config.yaml
arch: "transformer"
input: "waveform_16khz"
norm: "layernorm"
norm_position: "pre"
head_dim: 64
parallel_block: false
moe: "top_k"
moe_every: 2
expert_mlp_ratio: 1
shared_expert: false
layers: 10
residual_init: "zero_last"
optimizer: "adamw"
learning_rate: 0.0017
decay_fraction: 0.4
Rows from block 7 of a small audio embedding model, named by matrix and row number. Rows with one number within an expert belong to one neuron, the router's apart. Each number is 500 + 50 x the weight over its row's rms, rounded and kept within 0 to 999. All counts start at 0. Numbers have three digits each.
After each expert's rows are labels from the 100 clips, of 14976, where the router gives the expert most weight on average: "strongest on" is what is common among them. Only what is clearly more common there than usual is listed. The data: read English sentences (LibriTTS-R). In brackets: how many of the 100, against the usual share in percent.
# router: router (model.blocks.7.mlp.router.weight, 32x160), inputs 0-79
# up: expert up (model.blocks.7.mlp.up, 32x160x160), inputs 0-79
# down: expert down (model.blocks.7.mlp.down, 32x160x160, transposed), outputs 0-79

# expert 3
router.3:479525507545574509466516503509450490582595516535511545625484452513542522491441463525499492519490500569409503509377458485414392476553502445519480558390409441503502434525514443486473529445425480518540467525522559517477495550534499542677514512
up.0:450429587467555521599511568508524463499525502506505483568506593383483520495503583475456619439548503421388516462457511472467538477529394523446489541506504534486497508491511474479496531558474471444511446543504552427577494510547503534559403511
down.0:446523517471501499588490549469624477519424469498431526498498556428495501500518572527488690417503498383512467462469506444505519492510432509494489527510476466484540464476528478428487474506491499400499489491547519488540461540531551545496470474
up.1:466456592532558546582489569454562430545465497497454570571534614431506475489532548485449591433520499452444440481468455557499555490512416479439505508511472492462522457514456464482497537525485508422546439489528583402588485524568514510502420508
down.1:480535522481509513577486553478584488496451459497446538526471563377491516461540526521504664386477484383490452470500482492509537482509439511510521529513471496438520476484519485456471537528516506404485495496496508481588467499573535523489500475
up.2:518491353520452450497530488489602550518536459521486474458522392493486499502485503492490531480535555509511464522517498492454447453524484497482489544502478493509600424548514532459482388487496527521476571504459505506529512538291482584493651474
down.2:569498506487486514424529469527364531498493528541525545492523450613516532508510470465527266554501450615515563529498551456495469551505581471501479431523466513551469546507471529519511509522468491564506500512501472507387514457499424478508551508
up.3:560470349491460473467551489538612563511529402547464502471497411515475522567480504503548492528518562504514468474504491483533531449476498432539444482477466474510572426531516532492446344447477487529475563509483469540500504561310482545487621517
down.3:492497582483504538410506510555335519520512486521521519522555450589564515537524434486523316550520457597507501569494479495510514527474539528442503477530466512524485569529467550526549535504488501600512482524541442516337534457499463431510480523
strongest on: voice: female (100 vs 52.2)

# expert 7
router.7:509551461486495509463445529562440492524441481482552510533509463480444561527511525580461609482520465497459502448503565546521532547490450503435531466473457523480503523441453515520529543512557469558523418421589407402529432446521492553501480509
up.0:502532531547499492427524494522461447581519461493456500574479518547545484445475542541534273521463525579481481451460467551441486433531521458556514534512498544506462480529546521505438487537469533573536547524490509498458493584526535538546429489
down.0:510477344544434502535512485494493514419499497424528461459484416482525472511508490425565505513518538526492501503578572488465453516483539485532432489495379485529524500519476510479564419454495492501472551511552463498465515541342467455508677539
up.1:520520562470538444435550508521432517442498483545469550435416535534470484478480544503524404487559503567512498462443440448506504433591531461481555605558478553470487433456562502513427497542473418568550621567417534486492490599569479548457473450
down.1:533486343549490478488479476505510488475526454465502511485522337495493468535532508506485487521500554506476457507517509545448519470506508432457458481523521465537540483487476480437494399450470455467495479522488506499518546555341439526522685488
up.2:540475558564535462407520432511357480486530513577549508480465484529549480507478521518552364515551493582422536508453539486520494446534609469452473496541431490519416501480537555513484505450471471586531519512488461492431481608537476522510476468
down.2:539501363521459480476503467536516525459516456425488474471512393491526466566490501475486477522498585514487504519528575521480490478534498452490434475508500466541559490508493497453520393446444497487469507478530512523475575519337452504507671522
up.3:520480535549537533387477432516439521491549547437552480473535533541560506552416445488480405586469455570449569558514516611515429538467558485458442429472520483556461576525459524542519540477518571600446480437538460507382499453545488457520461560
down.3:435488568424534483538535565426523499556429463524485528558465597467449565435553546512512574423474492452548429437434427436506528484532437554516579551542429541424518458472524455488465545550520436466538527539469530452569455519578584528501425454
strongest on: voice: male (100 vs 47.8)

# expert 12
router.12:460508515505569449466549477459521485571518450546563455510535533518549496539496413459571443490495522488460519503474523611510403448458494494571523540312455530486463492529569492513424540486444581464553519543489469559384437410512462426425512473
up.0:499465512515449589494461535542545513514473532487503495499492496488533471424411504491476489452448460405499518448518485575514549562458493505488541464480548512587492479592521528541499595469523537479497537558581436483489394529461506433535431444
down.0:503482537437492456489457562481523548544444517470526547480524615441458464462566556506520577552517529433526445398545463463547545480465412518540477476513476471498523440439453521480523492473482467404461477550539500479619484549530541559471483445
up.1:512621484484421607510439514522446515402467513456617491491525525553434570488621560469443528550448535429488487508524519561484496559481599532464462462522516495484389591462459571469558415484543505429552473574504504517446451455470523522507545462
down.1:548421419489545512508496592490522521597427471567552493449580472475436517512619520526559517456436576458516475554382471525463529459518492551450455540469452509562555519454480468571539531554562525429399392578457456377476462572503545554487541449
up.2:356406549457471539547553527428476486522514476487494515546504490518462435436500443434481584397436427428522574553421531448430438487491472546528484427610546503576467552481538538521472619561518495484469455441452484467529460477585463472488460470
down.2:477524499611463479576541505416562465441456440521566479519438547481469497519473511492481543467468474438477380481474506478521488473544396497456419540529434437504521409454566501517435465471486544451511513474510557542492479583508485553567555495
up.3:471516453514462500587487480543589467500454530426566514496499583462496499491580562531438643470456479381428523545537537538537582532455456499472482484533481557475475551467520503509487517485512454400503478532526461465570481463528517432493590519
down.3:498471528480499500492544542465521478502468460515506546490422628436418512469514558512454660409499487411503439465488494479546528494544436485487506538506497511455456461484555485461480550525481552457490487518525589533577484504547523523534433454
strongest on: voice: female (100 vs 52.2)

# expert 25
router.25:431430522492565517422572516427455421542592502491475438493589458522536487511412532527475494521518480558417516462465497508470411533495538470484394498479446471559496559548516412558539430500447590559598437511533470359470543545490462583569448451
up.0:528545609509490487421486455526398536456539563504558488470470581578531503534466462496520408533455434580517534517516530506529440532454567503542524460498512495543408546534498552581492582481533502577464544460481456542435482442600508442477402526
down.0:528541421538484499428467441541415523487536524488559466468498410550541468549463458459532407571504553574501554558534542541484460526476577449540448461456509467565534554558480547543508443451484479579495515456506453491435573488412446460502584557
up.1:527543593515492493426468429535416530463539565501569479462456588561532496539462441488516432550449423577504554526527527526521428541432581500548506446497514512532415550535504559589515574482532496582475547438481428540425462446589502442471411523
down.1:530542442520473506422464435537411539484550542503569461470501432561536464545469440450545416566499542590514556560552531554485430537465582465544467454438520465559522568557468558557528459461492472586497529441534424487422552468439452448518564568
up.2:514538592502505503431477437513401536474529572521562498479468596558509503531475443503530423532461428577522556522520510510540422538444578502547522460510528510526403551547506546586488580499542509590487543453487441551417477440590515433480414521
down.2:523546436533487502418468430535414535491554522502575470467506418556535465544460451449544415571497554583503565560543537554469432531471579458548456453434515460560532562554474552546514449461485479578492524444529438503426565476429453450504574547
up.3:522495459606471549512484529439521480440553522296464509514446630513496483486503470480459544430458512508450570547559577574461570468510495432517562503475489564466463432510529477484507474519434465557537502489441502500461510510510473481501531556
down.3:636567511462537621484505496495461581550493548573556499548506541465503468507567449428574509558518526468460517455444505457490522439496565481494447441484507498484481511506488467449471411545527508545439440522472491498534514460499496516515459562
strongest on: voice: female (100 vs 52.2)

# expert 23
router.23:442445608444522503451482447547483598430431502530527504450508543506509446499552421424522497465523544448614527511472499547432441516566531527620466515536475464538528524485505583498422500489436533562537553428484428590382476457503405450374546477
up.0:385515510466558480493533509524522434560556575448454518650527485518467492544470537485543441504502495532510460523479469508528541490500597585473601541475578484482414560501504413443572408543530418488550487450519546498438390491573479549514505494
down.0:473501550480505485617479436476521509525409493559534410564538501508471571492518500526537477537547553530498492526491525442503544520640528559424450414571482486495429498550538526461452538498398550476630462521436440476508552411458440551552574639
up.1:526471504422425473509517504513479545505545529520517499453412470570478553532647508492575498575479559456575515436446468482572511517552487510426455464541516457520513492472465494428522504490474534605531487598507438510500528415438561525483432458
down.1:555533570537482438452515478478445547513448514559521595456524537510484511501577535555574553517462452539444556554516564516475546475438545573504501449475468510498486489447516520566535532513457456504479554570425454474550356426492594461489448488
up.2:475485488451483580560515465442498470442524509517497529623512541428542510493425542611514559480587474531509527555495487480526522500446467559576524493490455437549560561541549512542478510461515541533512464627458491545423498417530478471505495516
down.2:491528508455513485511469495527513506508407505616478492432541544484408492540514543590469482526460507581469447456567476473480547637574531507404555546546516411580517533399500476514447523433464583559539578559481460543545557462522460617480542587
up.3:559519543479459551556506511574522603555418527556568458582421568513438527526601463477481534485428462437460560522588543484589561553491455551431459447503543493441445602465490546579534532573528586468443392468562445506521427460560518486495448539
down.3:482504496471484450539598573458567481540460416511462515548454548447472533460518531530466527438511544401567466467478489437587480445548459507575505575534552548466574436469555440440480458552512450430550465527441530536512392557462580572461555470
strongest on: voice: female (100 vs 52.2)

# expert 15
router.15:408547473551543435409474484592537597513567520451421553527482568492546548515469424498454317498498504501469551471445530626493479552477523528544514492568475539518554543582560491536515488433460547475479511474517526577455466499523528471443548494
up.0:469422501512543503515507539433522425534529473528451519551499516545476607372528482588514480421493483526578474428384407447392456481478480534512562600531564676461509449514529456537461497593523499538562544497344474458528473539506522455428513472
down.0:532547491467558478414464457541505521436471392318547481506412493520544527539413483507399540479556424486467561467599566480529491545586526431464562481558563528527539526506543542501546513388475517456506457459579494440460468464566514521452488536
up.1:469463440549539469506534522551547480532505432512512411438552422418522479523470514392504462555403558463441477545427512498446520421540464402474395478544493544563548505456506486432487424546416514418490438552515565605524540552437433544517565488
down.1:500493466525553529454518475493446512520568521557489494512534366556539489476478491577536432534531494552453543556428511571455454483466543384559462441468524503546481552556487460514447502476476513560513493460433462518444559504432425489414602517
up.2:577526579440411560544448499602508506452457509473542529408445558446506461506540561383509563502523447481511468516608530510561576476482494538464456441527490473443469513441493557467472517483523437419400416517592496509525444481591553512577434503
down.2:522507525489486574488408419493504525475587555385536415496495565535546548521446425471494505579479492514508585552505534512508431553439566502518509425478530547573447556564443527538532542468506520505498504392558420453458431465533488436501470562
up.3:476481662519521554456492457505425514516528548492530483480515611527521514514468460500536434523501416566482534532494516532486457551452542470506473475479500484528408549525480481560529607477509524541510492475512465495452491418645483468509360532
down.3:561516434541483500425479442563453507483543511445615471476519419526576469542464457452529375571524529583486575571512605552473449497489630448496468417506498461552504531539476498500525475484476503546513480461508473496416546506445472478517552532
strongest on: voice: female (100 vs 52.2)

# expert 11
router.11:472356528524545450403539474405484561623587580578496523499558525510431513481542489531530496527433546500565466491478419530430416515426491494612586500433509519548533495514528517580476467497469564476502616514423463606419385532504461600373516457
up.0:541534533463494504575506465561512478409468502488542507532460584465555540545531570479476566524436414476547532475565526489564511509504467472486474478490504560454412497471492564495483560461522587382502477448508523539488439456575513457519417568
down.0:494561505429503501601565601475606506534471442493494489520508502437513481474556588491472762488530480416512485512477474480550528473524410541510522537468521508483523497483459507511546505548480510517518506548514506520556381513487564526503547439
up.1:485549591467496582514470458419477451499513455443554535479425544514474503569606519548467633489499486426491500518510475474558514510472502515530446437521502524492517513487506524506510559473496437504489541477428517551475440487580474441503450524
down.1:498489473489477479545513585458519457509399536541414497485433571448491568445579529472476700421503513320561473400470490472529549419566450527473529475536505478458465500466525487487458504538533519472465507530484543510554437507497509531538511455
up.2:468510596458507547522476539460488467445471420497487525492446524546470468498499512485509593437428501411459480479457523500532507537539496560523482482542479596586509578499519467540544501416588501511468549450451479519490447473538505458578461502
down.2:582508551504448513510467567486531493592394504508431550478489558396437506444529505512492545380531530420575494453569486444519526489520491518466516500570512446496541438526537491483480619476480484433502441531465558553555444475492454605513520450
up.3:507504386514538472483546488460443557545533473530423512534609374512485544397502533538568427494548560552535436480499436512444487474508479532583485561457514447444525460495522491461424453566452494499551489530462503526472509552386519572400629461
down.3:554534502541542524462487497586403527431558490485517453485515429588552511541470449474538350603495477718450578541528594518465471509407537548470468477496501566593495521555461522560514523482555534526540558513528498482429545470532459482481462540
strongest on: voice: female (100 vs 52.2)

# expert 27
router.27:584552573486406448524452488568509618490462497529493475476479550522426449552517429420472539531494489554573458517509544512467517513462471457555527453525571539498531521482532565479506433498490477494382608496475482612407492510490556436421465498
up.0:563563532505498634409451543470396458576510508486488541443509483452501499507540496427551501482435525463441520584528516537475431534404499589495466511520438474539539597489509547645455511500514548562427499434488476543472533448560487616532519489
down.0:510479477553475393624450550511506447543417494529497475487489571556493575465584488465609547456454476576561512455440444534486431534467413595486496468501556530478471484446515497516589526548514506530531502405526489460471557561484482477568481445
up.1:527493333531531510501478489537566556464521448480523465483570398555491550512448463485552532486482532535487399489470513540455518479586456510442492515545464464557523478538504497432522442489492524481491520502557514495542577585364476494547598503
down.1:516525447415491524377566377528435500485514473488562536525501435507526387548470526450511405562598494557478504504577537627490579509488626499489437505542485517582469486465509501559496463380493547550543420478520487519473576471465440585508522541
up.2:560483491480390640537409515544538511496556547593542411528532475535439457602566505442546542492449477462522528518508493525499525545443560586508543547416496490475545522517463610529527490571591538503445511410509477417548458431485566506470597559
down.2:515552497385566521463487370548502598458554475603655490521536455491559460456484497490520390492555521537472568485538578549570474462519540460520507445467502443394479519468578512468477517450517540437547520401457451485449488471468513480446526479
up.3:523530633472407610525442542499500542436432498547537440553492562436478476536588515465532532541528431458497517494517516518542505524481491528506505493503497529454446551522479530550511560521610475499509473480484489461479470431663535482475407506
down.3:538498537454504576507472445502429548524520566534553554569496466561455479418568455558488410469447394475493524500505507478556577499412469514477576486427503536474426521379509553519485635557540514467422493426537413465521453472524541417487504526
strongest on: voice: female (100 vs 52.2)

# expert 8
router.8:496511500474521540477423523521426559492513567492536542624477472482476497584480477554438446565448511530480578607549509516547513494502537459433542523516416503480503544448402517585501570461593454559459404577613477444483486422486549482648500595
up.0:503403415582571599517518441443533507496544495530535525577600496554487429524528524503424535529608625461454549498451473549425420417636534404487482471475497504488513598596515487514461523537497547500583509468515509612451532449449541512524585533
down.0:487495541468510497550476528455578484536450507448528595521472578458375501490583478520431621430412486373462463495535466473578509478473473470485559483416466469427477489460441465497436572488540461489444510497558528471531378489548602452528473500
up.1:496481509572499537510476548526486520493540537511501447442451456492494494512384517522517612519526445538411527411411539542493500429572461535513461474486474503392485575528502468404538499564384568505639439500434510591496524515496478504393478543
down.1:453512530507476514607504566486583487519474493520521542531434587469449519459537484495508615445503514403460468450534482451546477477503429511486514501435453481446472477437475506480470516517530486449500477541558496493547366501539579496541403502
up.2:570492453404464473506527452551522584554553511547495555496469420508455451492543484452476464517467461589592448505588517497503530505461513474512525472389488454592485560466441582421582389480481443483403569445609483406468536492408490458473576500
down.2:495455515528554521489515448510497459544575479491474439469563393606495447534535424516514441614501545543506471480475413508374498536536535470496454521532558550618529532465515449497465438519467556482492510442572491548466578498438399511530537552
up.3:495473419487387514514488505502561578568479445522498482425501423440422414576539518406497499494482579460547409576578511473592498461543497469450494430434432458551543484457440503435499465482485450447453578535563502478477525528428494523590577482
down.3:540482484522541500436509440553458540507536510502543386445568359547566462548489471482546415579541516570537506561464512513403488507498542469489435472562541530613488520520469552535538498498463556546489484474483448520430600488459368494415540550
strongest on: voice: female (100 vs 52.2)

# expert 31
router.31:401426535456568509512575586439511367534548525505523574572531546510523483503470505491400483540585538451431487499514478526531486529573454486473463508533440461483573479498524471452440415443443460502521402582585535385482479543516489448647522503
up.0:433445443491536466503544545477528520556467441566436483428514460456500488481527559452382525563574528408430457500578483487527523471583466470532519573547583479567554477415568497427410471515468578402487593547504596526459556560440455549487564450
down.0:447396404537622438528539529502531486598501473455498455489532485453499459483495517476512523452524562446447475528451477529427483427532492462451428518443496465529549478491549389466478393505436606473594454552502529462517509555381454534533579474
up.1:498538655482522559454448482514433509500548549482528526523492610549477463501508433507512416508500393566506570529477490491528508536432527557468522467518495518506407542551430523521544539497569541586495478470551493494482433441679539430528330534
down.1:594516483508451493431479480544400555477546518500520491471479428599527499563492485476502283611480514658534527523535549523530507496500554478508469500488509508540466490492475521545489464483518506577447540475471452491452517493463485480486524507
up.2:542513524520535517592404524522523494500483566513546532581567569461527557485515463480417657485493469441568599480484523580473557455440478597517530377543451487442427554496464539527463516492529548541505521468542562467571476480494562535490522496
down.2:533655609442473484497510408425499530424492471536517547469516524429450547558528530484531602402538596473534522521544443392594478547517497513515511419488515483482460496495493495505456531512530481484454546575503516581522435477532548459522494513
up.3:523456425416513428516560582468583500551491459498454500468542437455482438424521545475417493494583543445459429464547532441534560476564496476559511510552619494541538467397586471496429476474487544445460519486482551481489587496463454596463551474
down.3:433389397525617429499523508498531498565527461444483444457530466475508444477458499458502535497511585473458517499446493509416475422517489465430431524490521447505553462531509398476451436536402585463569459507517525459506507531422456562515577482
strongest on: voice: male (100 vs 47.8)

# expert 22
router.22:469467470539546464468559454491501375522497478510499470577481459519537502529458473523586491534506524525416440517526480568529457453531534469515459537443405360513545467545463507515494477413487460496489468505542535318486490566486486484651450497
up.0:520529463423447580589467518505528540533471506566506505482435467428517527489536489439534650539422493394613523457459490465509543536471455541513549469540600534420491499495482528503487502595547420439503473464486466535523477453462501476421575526
down.0:474516555463492455580561573474560501506468484535492473532475635486452515442548557523485590415524479418518425425531438433548568471536456535512571558523462471390515440457493527473452567562508505434498533561474564502561416528581565501487398455
up.1:514458450494523473576530572523583544462411465517454513494536469447430471501593549427504576450533528438506452456564493489461581482530425606446488530494455482493544489445543543447493482470493574456462540529574531559574498519458555551544554448
down.1:494456551506585473569466550555576535470476468458469463423489575438497465509522547528480580431515459431448459440505583465532542501534443538459444524527542497448505440458507541454534524471483603434473462470562559468552451507578564545437416475
up.2:530533431510476588585421468526541481500528519450542598543471478572507548494459413491478630498524529444536553477411520507487549497471454457539505490548505480457489552520462509496441508580514455506533486499449542512531536494495451531456541530
down.2:589564489425446472540485563514471543436444452533445502426397592530397517422551528519497508466435501526571464457558504413508540513489463499459598501499464525455475461393536536489511547542510450509470552472535487461567406543582556509498450484
up.3:517517417449420528589500527533565566514450483579488505540463509433502535453535508441499651456464495387590503455433488442500564511487432589524555472488519527440513497469494539461515496540531468444521490486492528563539477492464513524404591514
down.3:506534566440515487576550540419557492469472471542460545548500613484450520420557521536466575436493450431543430444485457420539533481507451543514547553536450488433486479446526508474423558531531480468475523549481515503572424503573574528460413470
strongest on: voice: female (100 vs 52.2)

# expert 10
router.10:516562535473495570555495552517444446457499527502506499577500448474412509509513547488354579447532492530551519512499521482555608556512512524439520455600552595509483521536486458503512530485613499448489397516520457459553505457499486485411510585
up.0:460531443507435583513500444538424441508439568558574499424478352514537544489468508499481441545504546591546517591519548522598366525463584406460491477440513408495494605528418504485457505492474564430529466435562382516466525442498544419516516592
down.0:513544528484469467429531411577478513432506474466491556536477515545525413569451583565409505595552517576439454470439547640484476540525596487587552523588508438481503503582603492518464481459495484619599527470383511525371543433483493570562527484
up.1:466533551514548550504490448583430469507507523449565438452400460505553449596470496455445483515490453568574598547554593562496370527501491429523428492471519511501482601419510549528527506485594477534557417469441443413507432443465520462508459511
down.1:534433474532513488522578478532434449543628539449462421509587471526485459519506436502480473601478568466481489534542508591464547480457556484379456446515488447578485469563538450431488467426525495553468444481469452410515559556497488497563582496
up.2:473513461551465444533481514471585491512522488505408483481572534502595566410523450590459582481442469464441502545381532455458483494540508462451489561593563537465542454539494406479501451489424594418586576528517405558479468545516521455523489515
down.2:514542531467491557544416493456521548538492568506547565520465578549436592503570425527507397531470474591660418554565487482536502545457486544511599512487477565560518524464420573527567560482544486525494576487441503520418567478463575404568468548
up.3:511561533566508520574557525530493448481569477413517446516520511468577541436485492534421519508503536496439524464482519505473448497513452483555381530586598556461520417512531438468478499575449576460542554544496551565459445486584529594500452460
down.3:478537549437534501525523534492421503625491502530437573565446602576477574420586406446524447467452503519614496535515386446515474503425431515459588517429551485430477546513401474501522476618488512495420484518533493524495479493503532433489365518
strongest on: voice: male (100 vs 47.8)

# expert 20
router.20:489534541518464479494551503599531595411490480433525454459477538488431508587576503369465517555508510465465541526488615546514489499457483566577449491561579507535432503552567501533477448488545449571437585489454455573476501467494499501443507516
up.0:561512383445583455507530507444455598474515507503415497450525408451562439524441498515485550462560483486530495402468554468548473467382494468536512504513405554514536467505577499479504519445514563486492474543454501451449571428513444538506577447
down.0:511481535511500457464488476534445550482575499553514513475462452540506452612447397498551369529556487559508521492555537566478472547361573435456437539483538413539468509571449447550452502460534478589461527456459450517435503485544436452499517568
up.1:555598487398551419487493491500493494491423495514557515504516551399504544423543530544537495534513509433553464441547483417576522460545487549472551466478494482485500427389563532450470586460447479499517542507543546453525557452563534587457430442
down.1:403482444402482499566514516485494455621464480483464518538520517425563505464446616487409558462490536449618522526504393421526475434561527406521473502514556570452490502463511456487443424504466514449528495565525490524500633526476424558470507560
up.2:594607476511423484548467565488475462325563451449538534416491435495521495501485533499522432492416471478539472503543502528508569508445557493544579480465485573553516450443493561427517437458454472554490516556543520437490545490438442502458481502
down.2:535507480558495494387464392549434510438568521492540478479501481574566495563451442487525377546557496591498532483501569532449482516476586479536482454471463470569469539510440518530513496471527491516488501434539439537439599485507409430529548607
up.3:578569390558470463490591454548485435539494530483517499507523433449527491528519535527517556480543484483532507580533434593430609504540525504484531421562501468515591482488516478536474478444533645523537599448436545473608501557442441492544652480
down.3:544507436482414519429465517492365493500546461526579520471466525575557572488469432499463413477458541472562441517529408518524427488505439397540465549465473415488483465596517442544466493499595512447504546459496410472408543537573523547528507509
strongest on: voice: female (100 vs 52.2)

# expert 17
router.17:535478499472462536564559531551510608518524440457420475549508537489544536491510509482396486429536515505608486512479566511483624471503443550499471505595503552443459525490463555468514486482542567525489568485473506517499481546523503487333508476
up.0:506463396535473539534546542511577506506515429482502488549526488491569492461467479528503569504616545444447511521533480564446487520586483499467430529475516445522586450529447447435522449493397504456486468491604541485537535547395438486518573510
down.0:465514437518458484453489464532456493507535472460521471500526371502526475529462479473499393567525571580487517543525538526509474462493531450531453472526506467527564511559465489480512377456499481536532482471524519473450557482364431511489632511
up.1:484455418548468447638503536475604545535459475535411488459492517473466502496521529506428671459519553406502456501526453461511540461511431454572456508465545565555575427523499464500541439507421502481553596563442532513566520506358476455458567484
down.1:524487451553517500452526461508473473476507509459501424450523322535510476529446507394552436561488550517430551585583462517467452427545528422433466484487464531543468500536480509517558420475474544550525507495553513536418615456438411458550559486
up.2:517458369453463523566498536505570508493505505515478464553489485437515468452561502484491609517524544401430545556546516474437534549513443510445469475454500531481508484433460516459501441478443505469539543469591532426500504525409407516494610478
down.2:497474431536484498477474459473486518510476454508543505507488305488550503485454511447506369568534551547531524478498499491516490488485539474500461497510524496553518486565484504511527423500491463477516501492519508462482585490419447483465694472
up.3:492479399509474503665487490492558518454436491520441450468435455479477506522504498518518682507433576499541412546529491543458559443533424458476514506515519530522527489440490518500556495482498514523482529527529544458608468534404489521459539557
down.3:536520425558506507428463457504490455493537473446485473418549347490494518522465515432579409507492535521463491630521542509514447503505528383440449530516408484519489511517444481500493399486493542492537497525564507522503580525458483511524522483
strongest on: voice: male (100 vs 47.8)

# expert 9
router.9:431442508534601482471513551466493371598469520507510428563517468467494484550530530449501490522427466471412512538453501532480455502598484476509440458469414469503523542515479451514558451483522584421562476518637520503458551509530507511513568447
up.0:473540559428514538552476556410550525504549469514523438483423538499563541491552547527497629456468512439459527505505557450522524487507458504525495529494490506569491495421502567517431514503565559561479519451498523499558415483594536489423385577
down.0:634526490516533451430455463492398562415559500538547531484525577606545488561383423496381479524494472544537473513499612576552477549411550533482490506479513495599494486570460477547507553462516513492441481363503466549491488481582483494467460530
up.1:517520570475466494511494475496461509492532539473496520470468563546543503500465488492483351476504489611491452543524442498506515501502564514547523493467474452488394526525471531559477629516505533547476519521483512517499493482643534508483424500
down.1:537480487502472472464533413484493544455519509500586453537511438624583496581458460478464360546547523496435544480461553612512522491486580459497477425498473502515458557573468536464468480496511499604508524487501459572502557455384441478530639532
up.2:436500571437499452481561528560574468516522575508519550449572525539477479398480526405528552470605478349592524452506476503462489524439512594455535493590489529497423484485538435368530550464470544569509483503507495457524513547464400519440534503
down.2:524574541470535444497478471561541488523494449470457572529467550495483540495394505501460497497629522551513487476431605464549544524491559444454445456584486442470487527416455492463473519498577383523506521404580491521453427528551545523497443587
up.3:532545461459559470548522628446524549515444472512384547547528562500433495405522532548509591420504488437503495475543461485567627453501462613546574480534485544481508425369533497421446488500511530464468477523540547531542480505499545503500550508
down.3:577483518505520562430485465504444551492539483428508486479470519557543505547459553538310412564511510500563471523533476520598491534471590462521562523436494419537514558427520486521583414502555499476420526465424492530463454475528536440531564507
strongest on: voice: male (100 vs 47.8)

# expert 29
router.29:368500467562584479518540466484509400463484508507428563439496516489441625409524484555469414413544496520456436478412435479490500464566437517474451559485551577467495482515528476499503468590438539485586538539536516440477542487456485529396506501
up.0:528511603482493546421459411518368531518534536500547513494528526559496508521495459507467386556506476619480554558467529503500421497454642476461507439476487486477436586527448483578487531505522467557508494466498433539383490466582516486541403544
down.0:491453418522468498461497462503485493525554477452537496509539397504503456580452506424496464564503568520473497558539557539502438526512531421508460426436484482588543518557473507489501428466452482500488460446539491499473562517407431478550586545
up.1:529498569456436511439460538587390597458427496551509553579453512467447487527547523495451343501533444552383494455622559519494513509445565590513491469479422469422489532533453489533593511408474458519486529534559502523434546442547507480578461451
down.1:482437412483522491497595519481499528510494546498546542484530468470519451539526559530440433450517521595510456524449472476470600458637441430550483505478517555555388395456542478463529491541511581524465532628482523613526555520441441581508479515
up.2:546483658576512499489491474544398500484502564466502530475514558559526592448546489556495377584496469618467545446513491504514473520470572547447524524511490521473484540501491509497519548470548524519506562486550426515464454494604599409485335480
down.2:496473508478571530433533452499472443471536475509568453481531414492461411619512559454455383536528516576472510511476502431506499551537538459549516436408497430497475516566549520557521468443510536567576530446530571555414575474404451541624496511
up.3:541537584457487538398477447526392517509548544514526555518497543553492517538502454495450371560519481623443564550523526504499430511471596526456502463488463474469446568582466492551503531478513465567497494472542450531378509442568514484574386534
down.3:499443368505485471476542493448514535523508497480523517507555400498493445555498564476479437504461596531476472521472487498474484498580515411552465493427493516593525476527540498482459401506437537488479522526509555532463548520369420548504604496
strongest on: voice: male (100 vs 47.8)