{"arch": "transformer", "model": "audio embedding model", "dataset": "read English sentences (LibriTTS-R)", "train_examples": 15625, "gain_aug_db": 10, "noise_aug": 0.002, "input": "waveform_16khz", "targets": ["voice"], "num_classes": 2, "embedding_dim": 128, "norm": "layernorm", "norm_position": "pre", "activation": "gelu", "mlp_ratio": 4, "head_dim": 64, "fused_qkv": false, "bias": "all", "qk_norm": true, "parallel_block": false, "inner_norm": false, "moe": "top_k", "drop_path": 0.05, "num_experts": 32, "moe_every": 2, "expert_mlp_ratio": 1, "experts_per_token": 2, "shared_expert": false, "wave_strides": [5, 2, 2, 2, 2, 2], "subsampling": 4, "layers": 10, "width": 160, "positions": "sincos", "pooling": "class_token", "am_softmax_margin": 0.3, "am_softmax_scale": 16, "residual_init": "zero_last", "optimizer": "adamw", "lr": 0.0017, "beta1": 0.95, "beta2": 0.999, "eps": 1e-08, "grad_clip": 3.0, "steps": 7000, "batch_size": 64, "epochs": 28.7, "lr_schedule": "wsd", "decay_fraction": 0.4, "final_lr_fraction": 0.05, "warmup_steps": 210, "weight_decay": 0.2}
Rows from block 4 of a small audio embedding model, named by matrix and row number. Rows with one number belong to one neuron. Each number is 128 + 24 x the weight over its row's rms, rounded and kept within 0 to 255. All counts start at 0. Numbers have three digits each.
Before each neuron's rows are labels from the 100 clips, of 14976, where the neuron reaches its highest value: "responds to" is what is common among them. Only what is clearly more common there than usual is listed. The data: read English sentences (LibriTTS-R).
# fc1: MLP up (model.blocks.4.mlp.fc1.weight, 640x160), inputs 0-39
# fc2: MLP down (model.blocks.4.mlp.fc2.weight, 160x640, transposed), outputs 0-39

responds to: voice: female
fc1.195:131150162078138121133125136123161121136158147172099099151147129123110143084143085147139123135099093130136135118093109118
fc2.195:123127129156137100119096113153131120133154117107123095119149159163173125163084112108111155148143149095128129148127107174

responds to: voice: male
fc1.462:104129100124096111146118111142161118107136135127119104169117118102102123087150100124146154117140103122083110102120114104
fc2.462:138117107192167115116126120149141176147162129144106121123173126160171130131091112126153144135156127140118088136102112178

responds to: voice: male
fc1.269:119075128131114123130127131157049115167129149185090097135134080132146132096107126109152142132124115112091138139112132131
fc2.269:171149157137107119108106120151143196089130124123159112104103158113156085188133128134113160151151134145117120176137145125

responds to: voice: female
fc1.228:175145138120115143101119102133098130105108143097149140091098159135118116177128106130104116147133109139128153154134160133
fc2.228:094098105103130130143207154060134097137128116152106163145138096103089148116157166156133133101119134111120108094113103100

responds to: voice: male
fc1.570:108087125120111150111136119147142093080118125117097118114127132091112133121130126131105144098071137130138157065112188105
fc2.570:142140123101117116156159151112109163115098125167115144127134096127105107126152184145147108080119134146132078109151104076

responds to: voice: female
fc1.328:096092123101133131119151146123145120145147134123146115113121129107142153112113098119082130139117112138091176108088092138
fc2.328:170154133123112111120108135167120204102116131150140131115120130122124070186130168104145121132111133108146089148184130124

responds to: voice: male
fc1.12:093103176108128132085131114089134115089116121112126096142079127097146113077150113135151140076105111141139148128085168129
fc2.12:156145147140127102112177132146105222123146136160102156136144154159149116118104158118157109125127131107143101123141128120

responds to: voice: female
fc1.237:157156131101100105104101112119109135070114133088130124061101153102112139161142106126102132120110142105101137159128157148
fc2.237:085080109125156130130184143092130089168140117161107149158153093104099148122144158132151118109130142116110119100069095108

responds to: voice: male
fc1.244:151135136071125114103138109114181158102118136112141141081103120135160109149116102112146118172138141090145129122153131129
fc2.244:105097091133136128149186163085129089139137124132104142164145083111102164114165165140128049104136141150126122093109114081

responds to: voice: female
fc1.304:178131142134118156102102093121095102122155164131128122119138149144120170136118086154119127125121132137141142142107154163
fc2.304:103120125120122119156187145085153116121126124128128147123086079033104121148162173132115141111111136088129115117121098073

responds to: voice: male
fc1.217:100139119134164148120142105167084114112140161127122143146111123106154128092105122087105156097122118140156105149132139091
fc2.217:126104110187136109089111102127137110097162115126127150121086130138158139142122092200095158165126139175097151129114092125

responds to: voice: female
fc1.147:154162121114109118105104113133122181084129123104123095109113123160158100129138080100135113133122145160120114118134180136
fc2.147:068094124122133136152161161113124050112128127127128121141105092071116130189176153125114111111136127127114140099110115102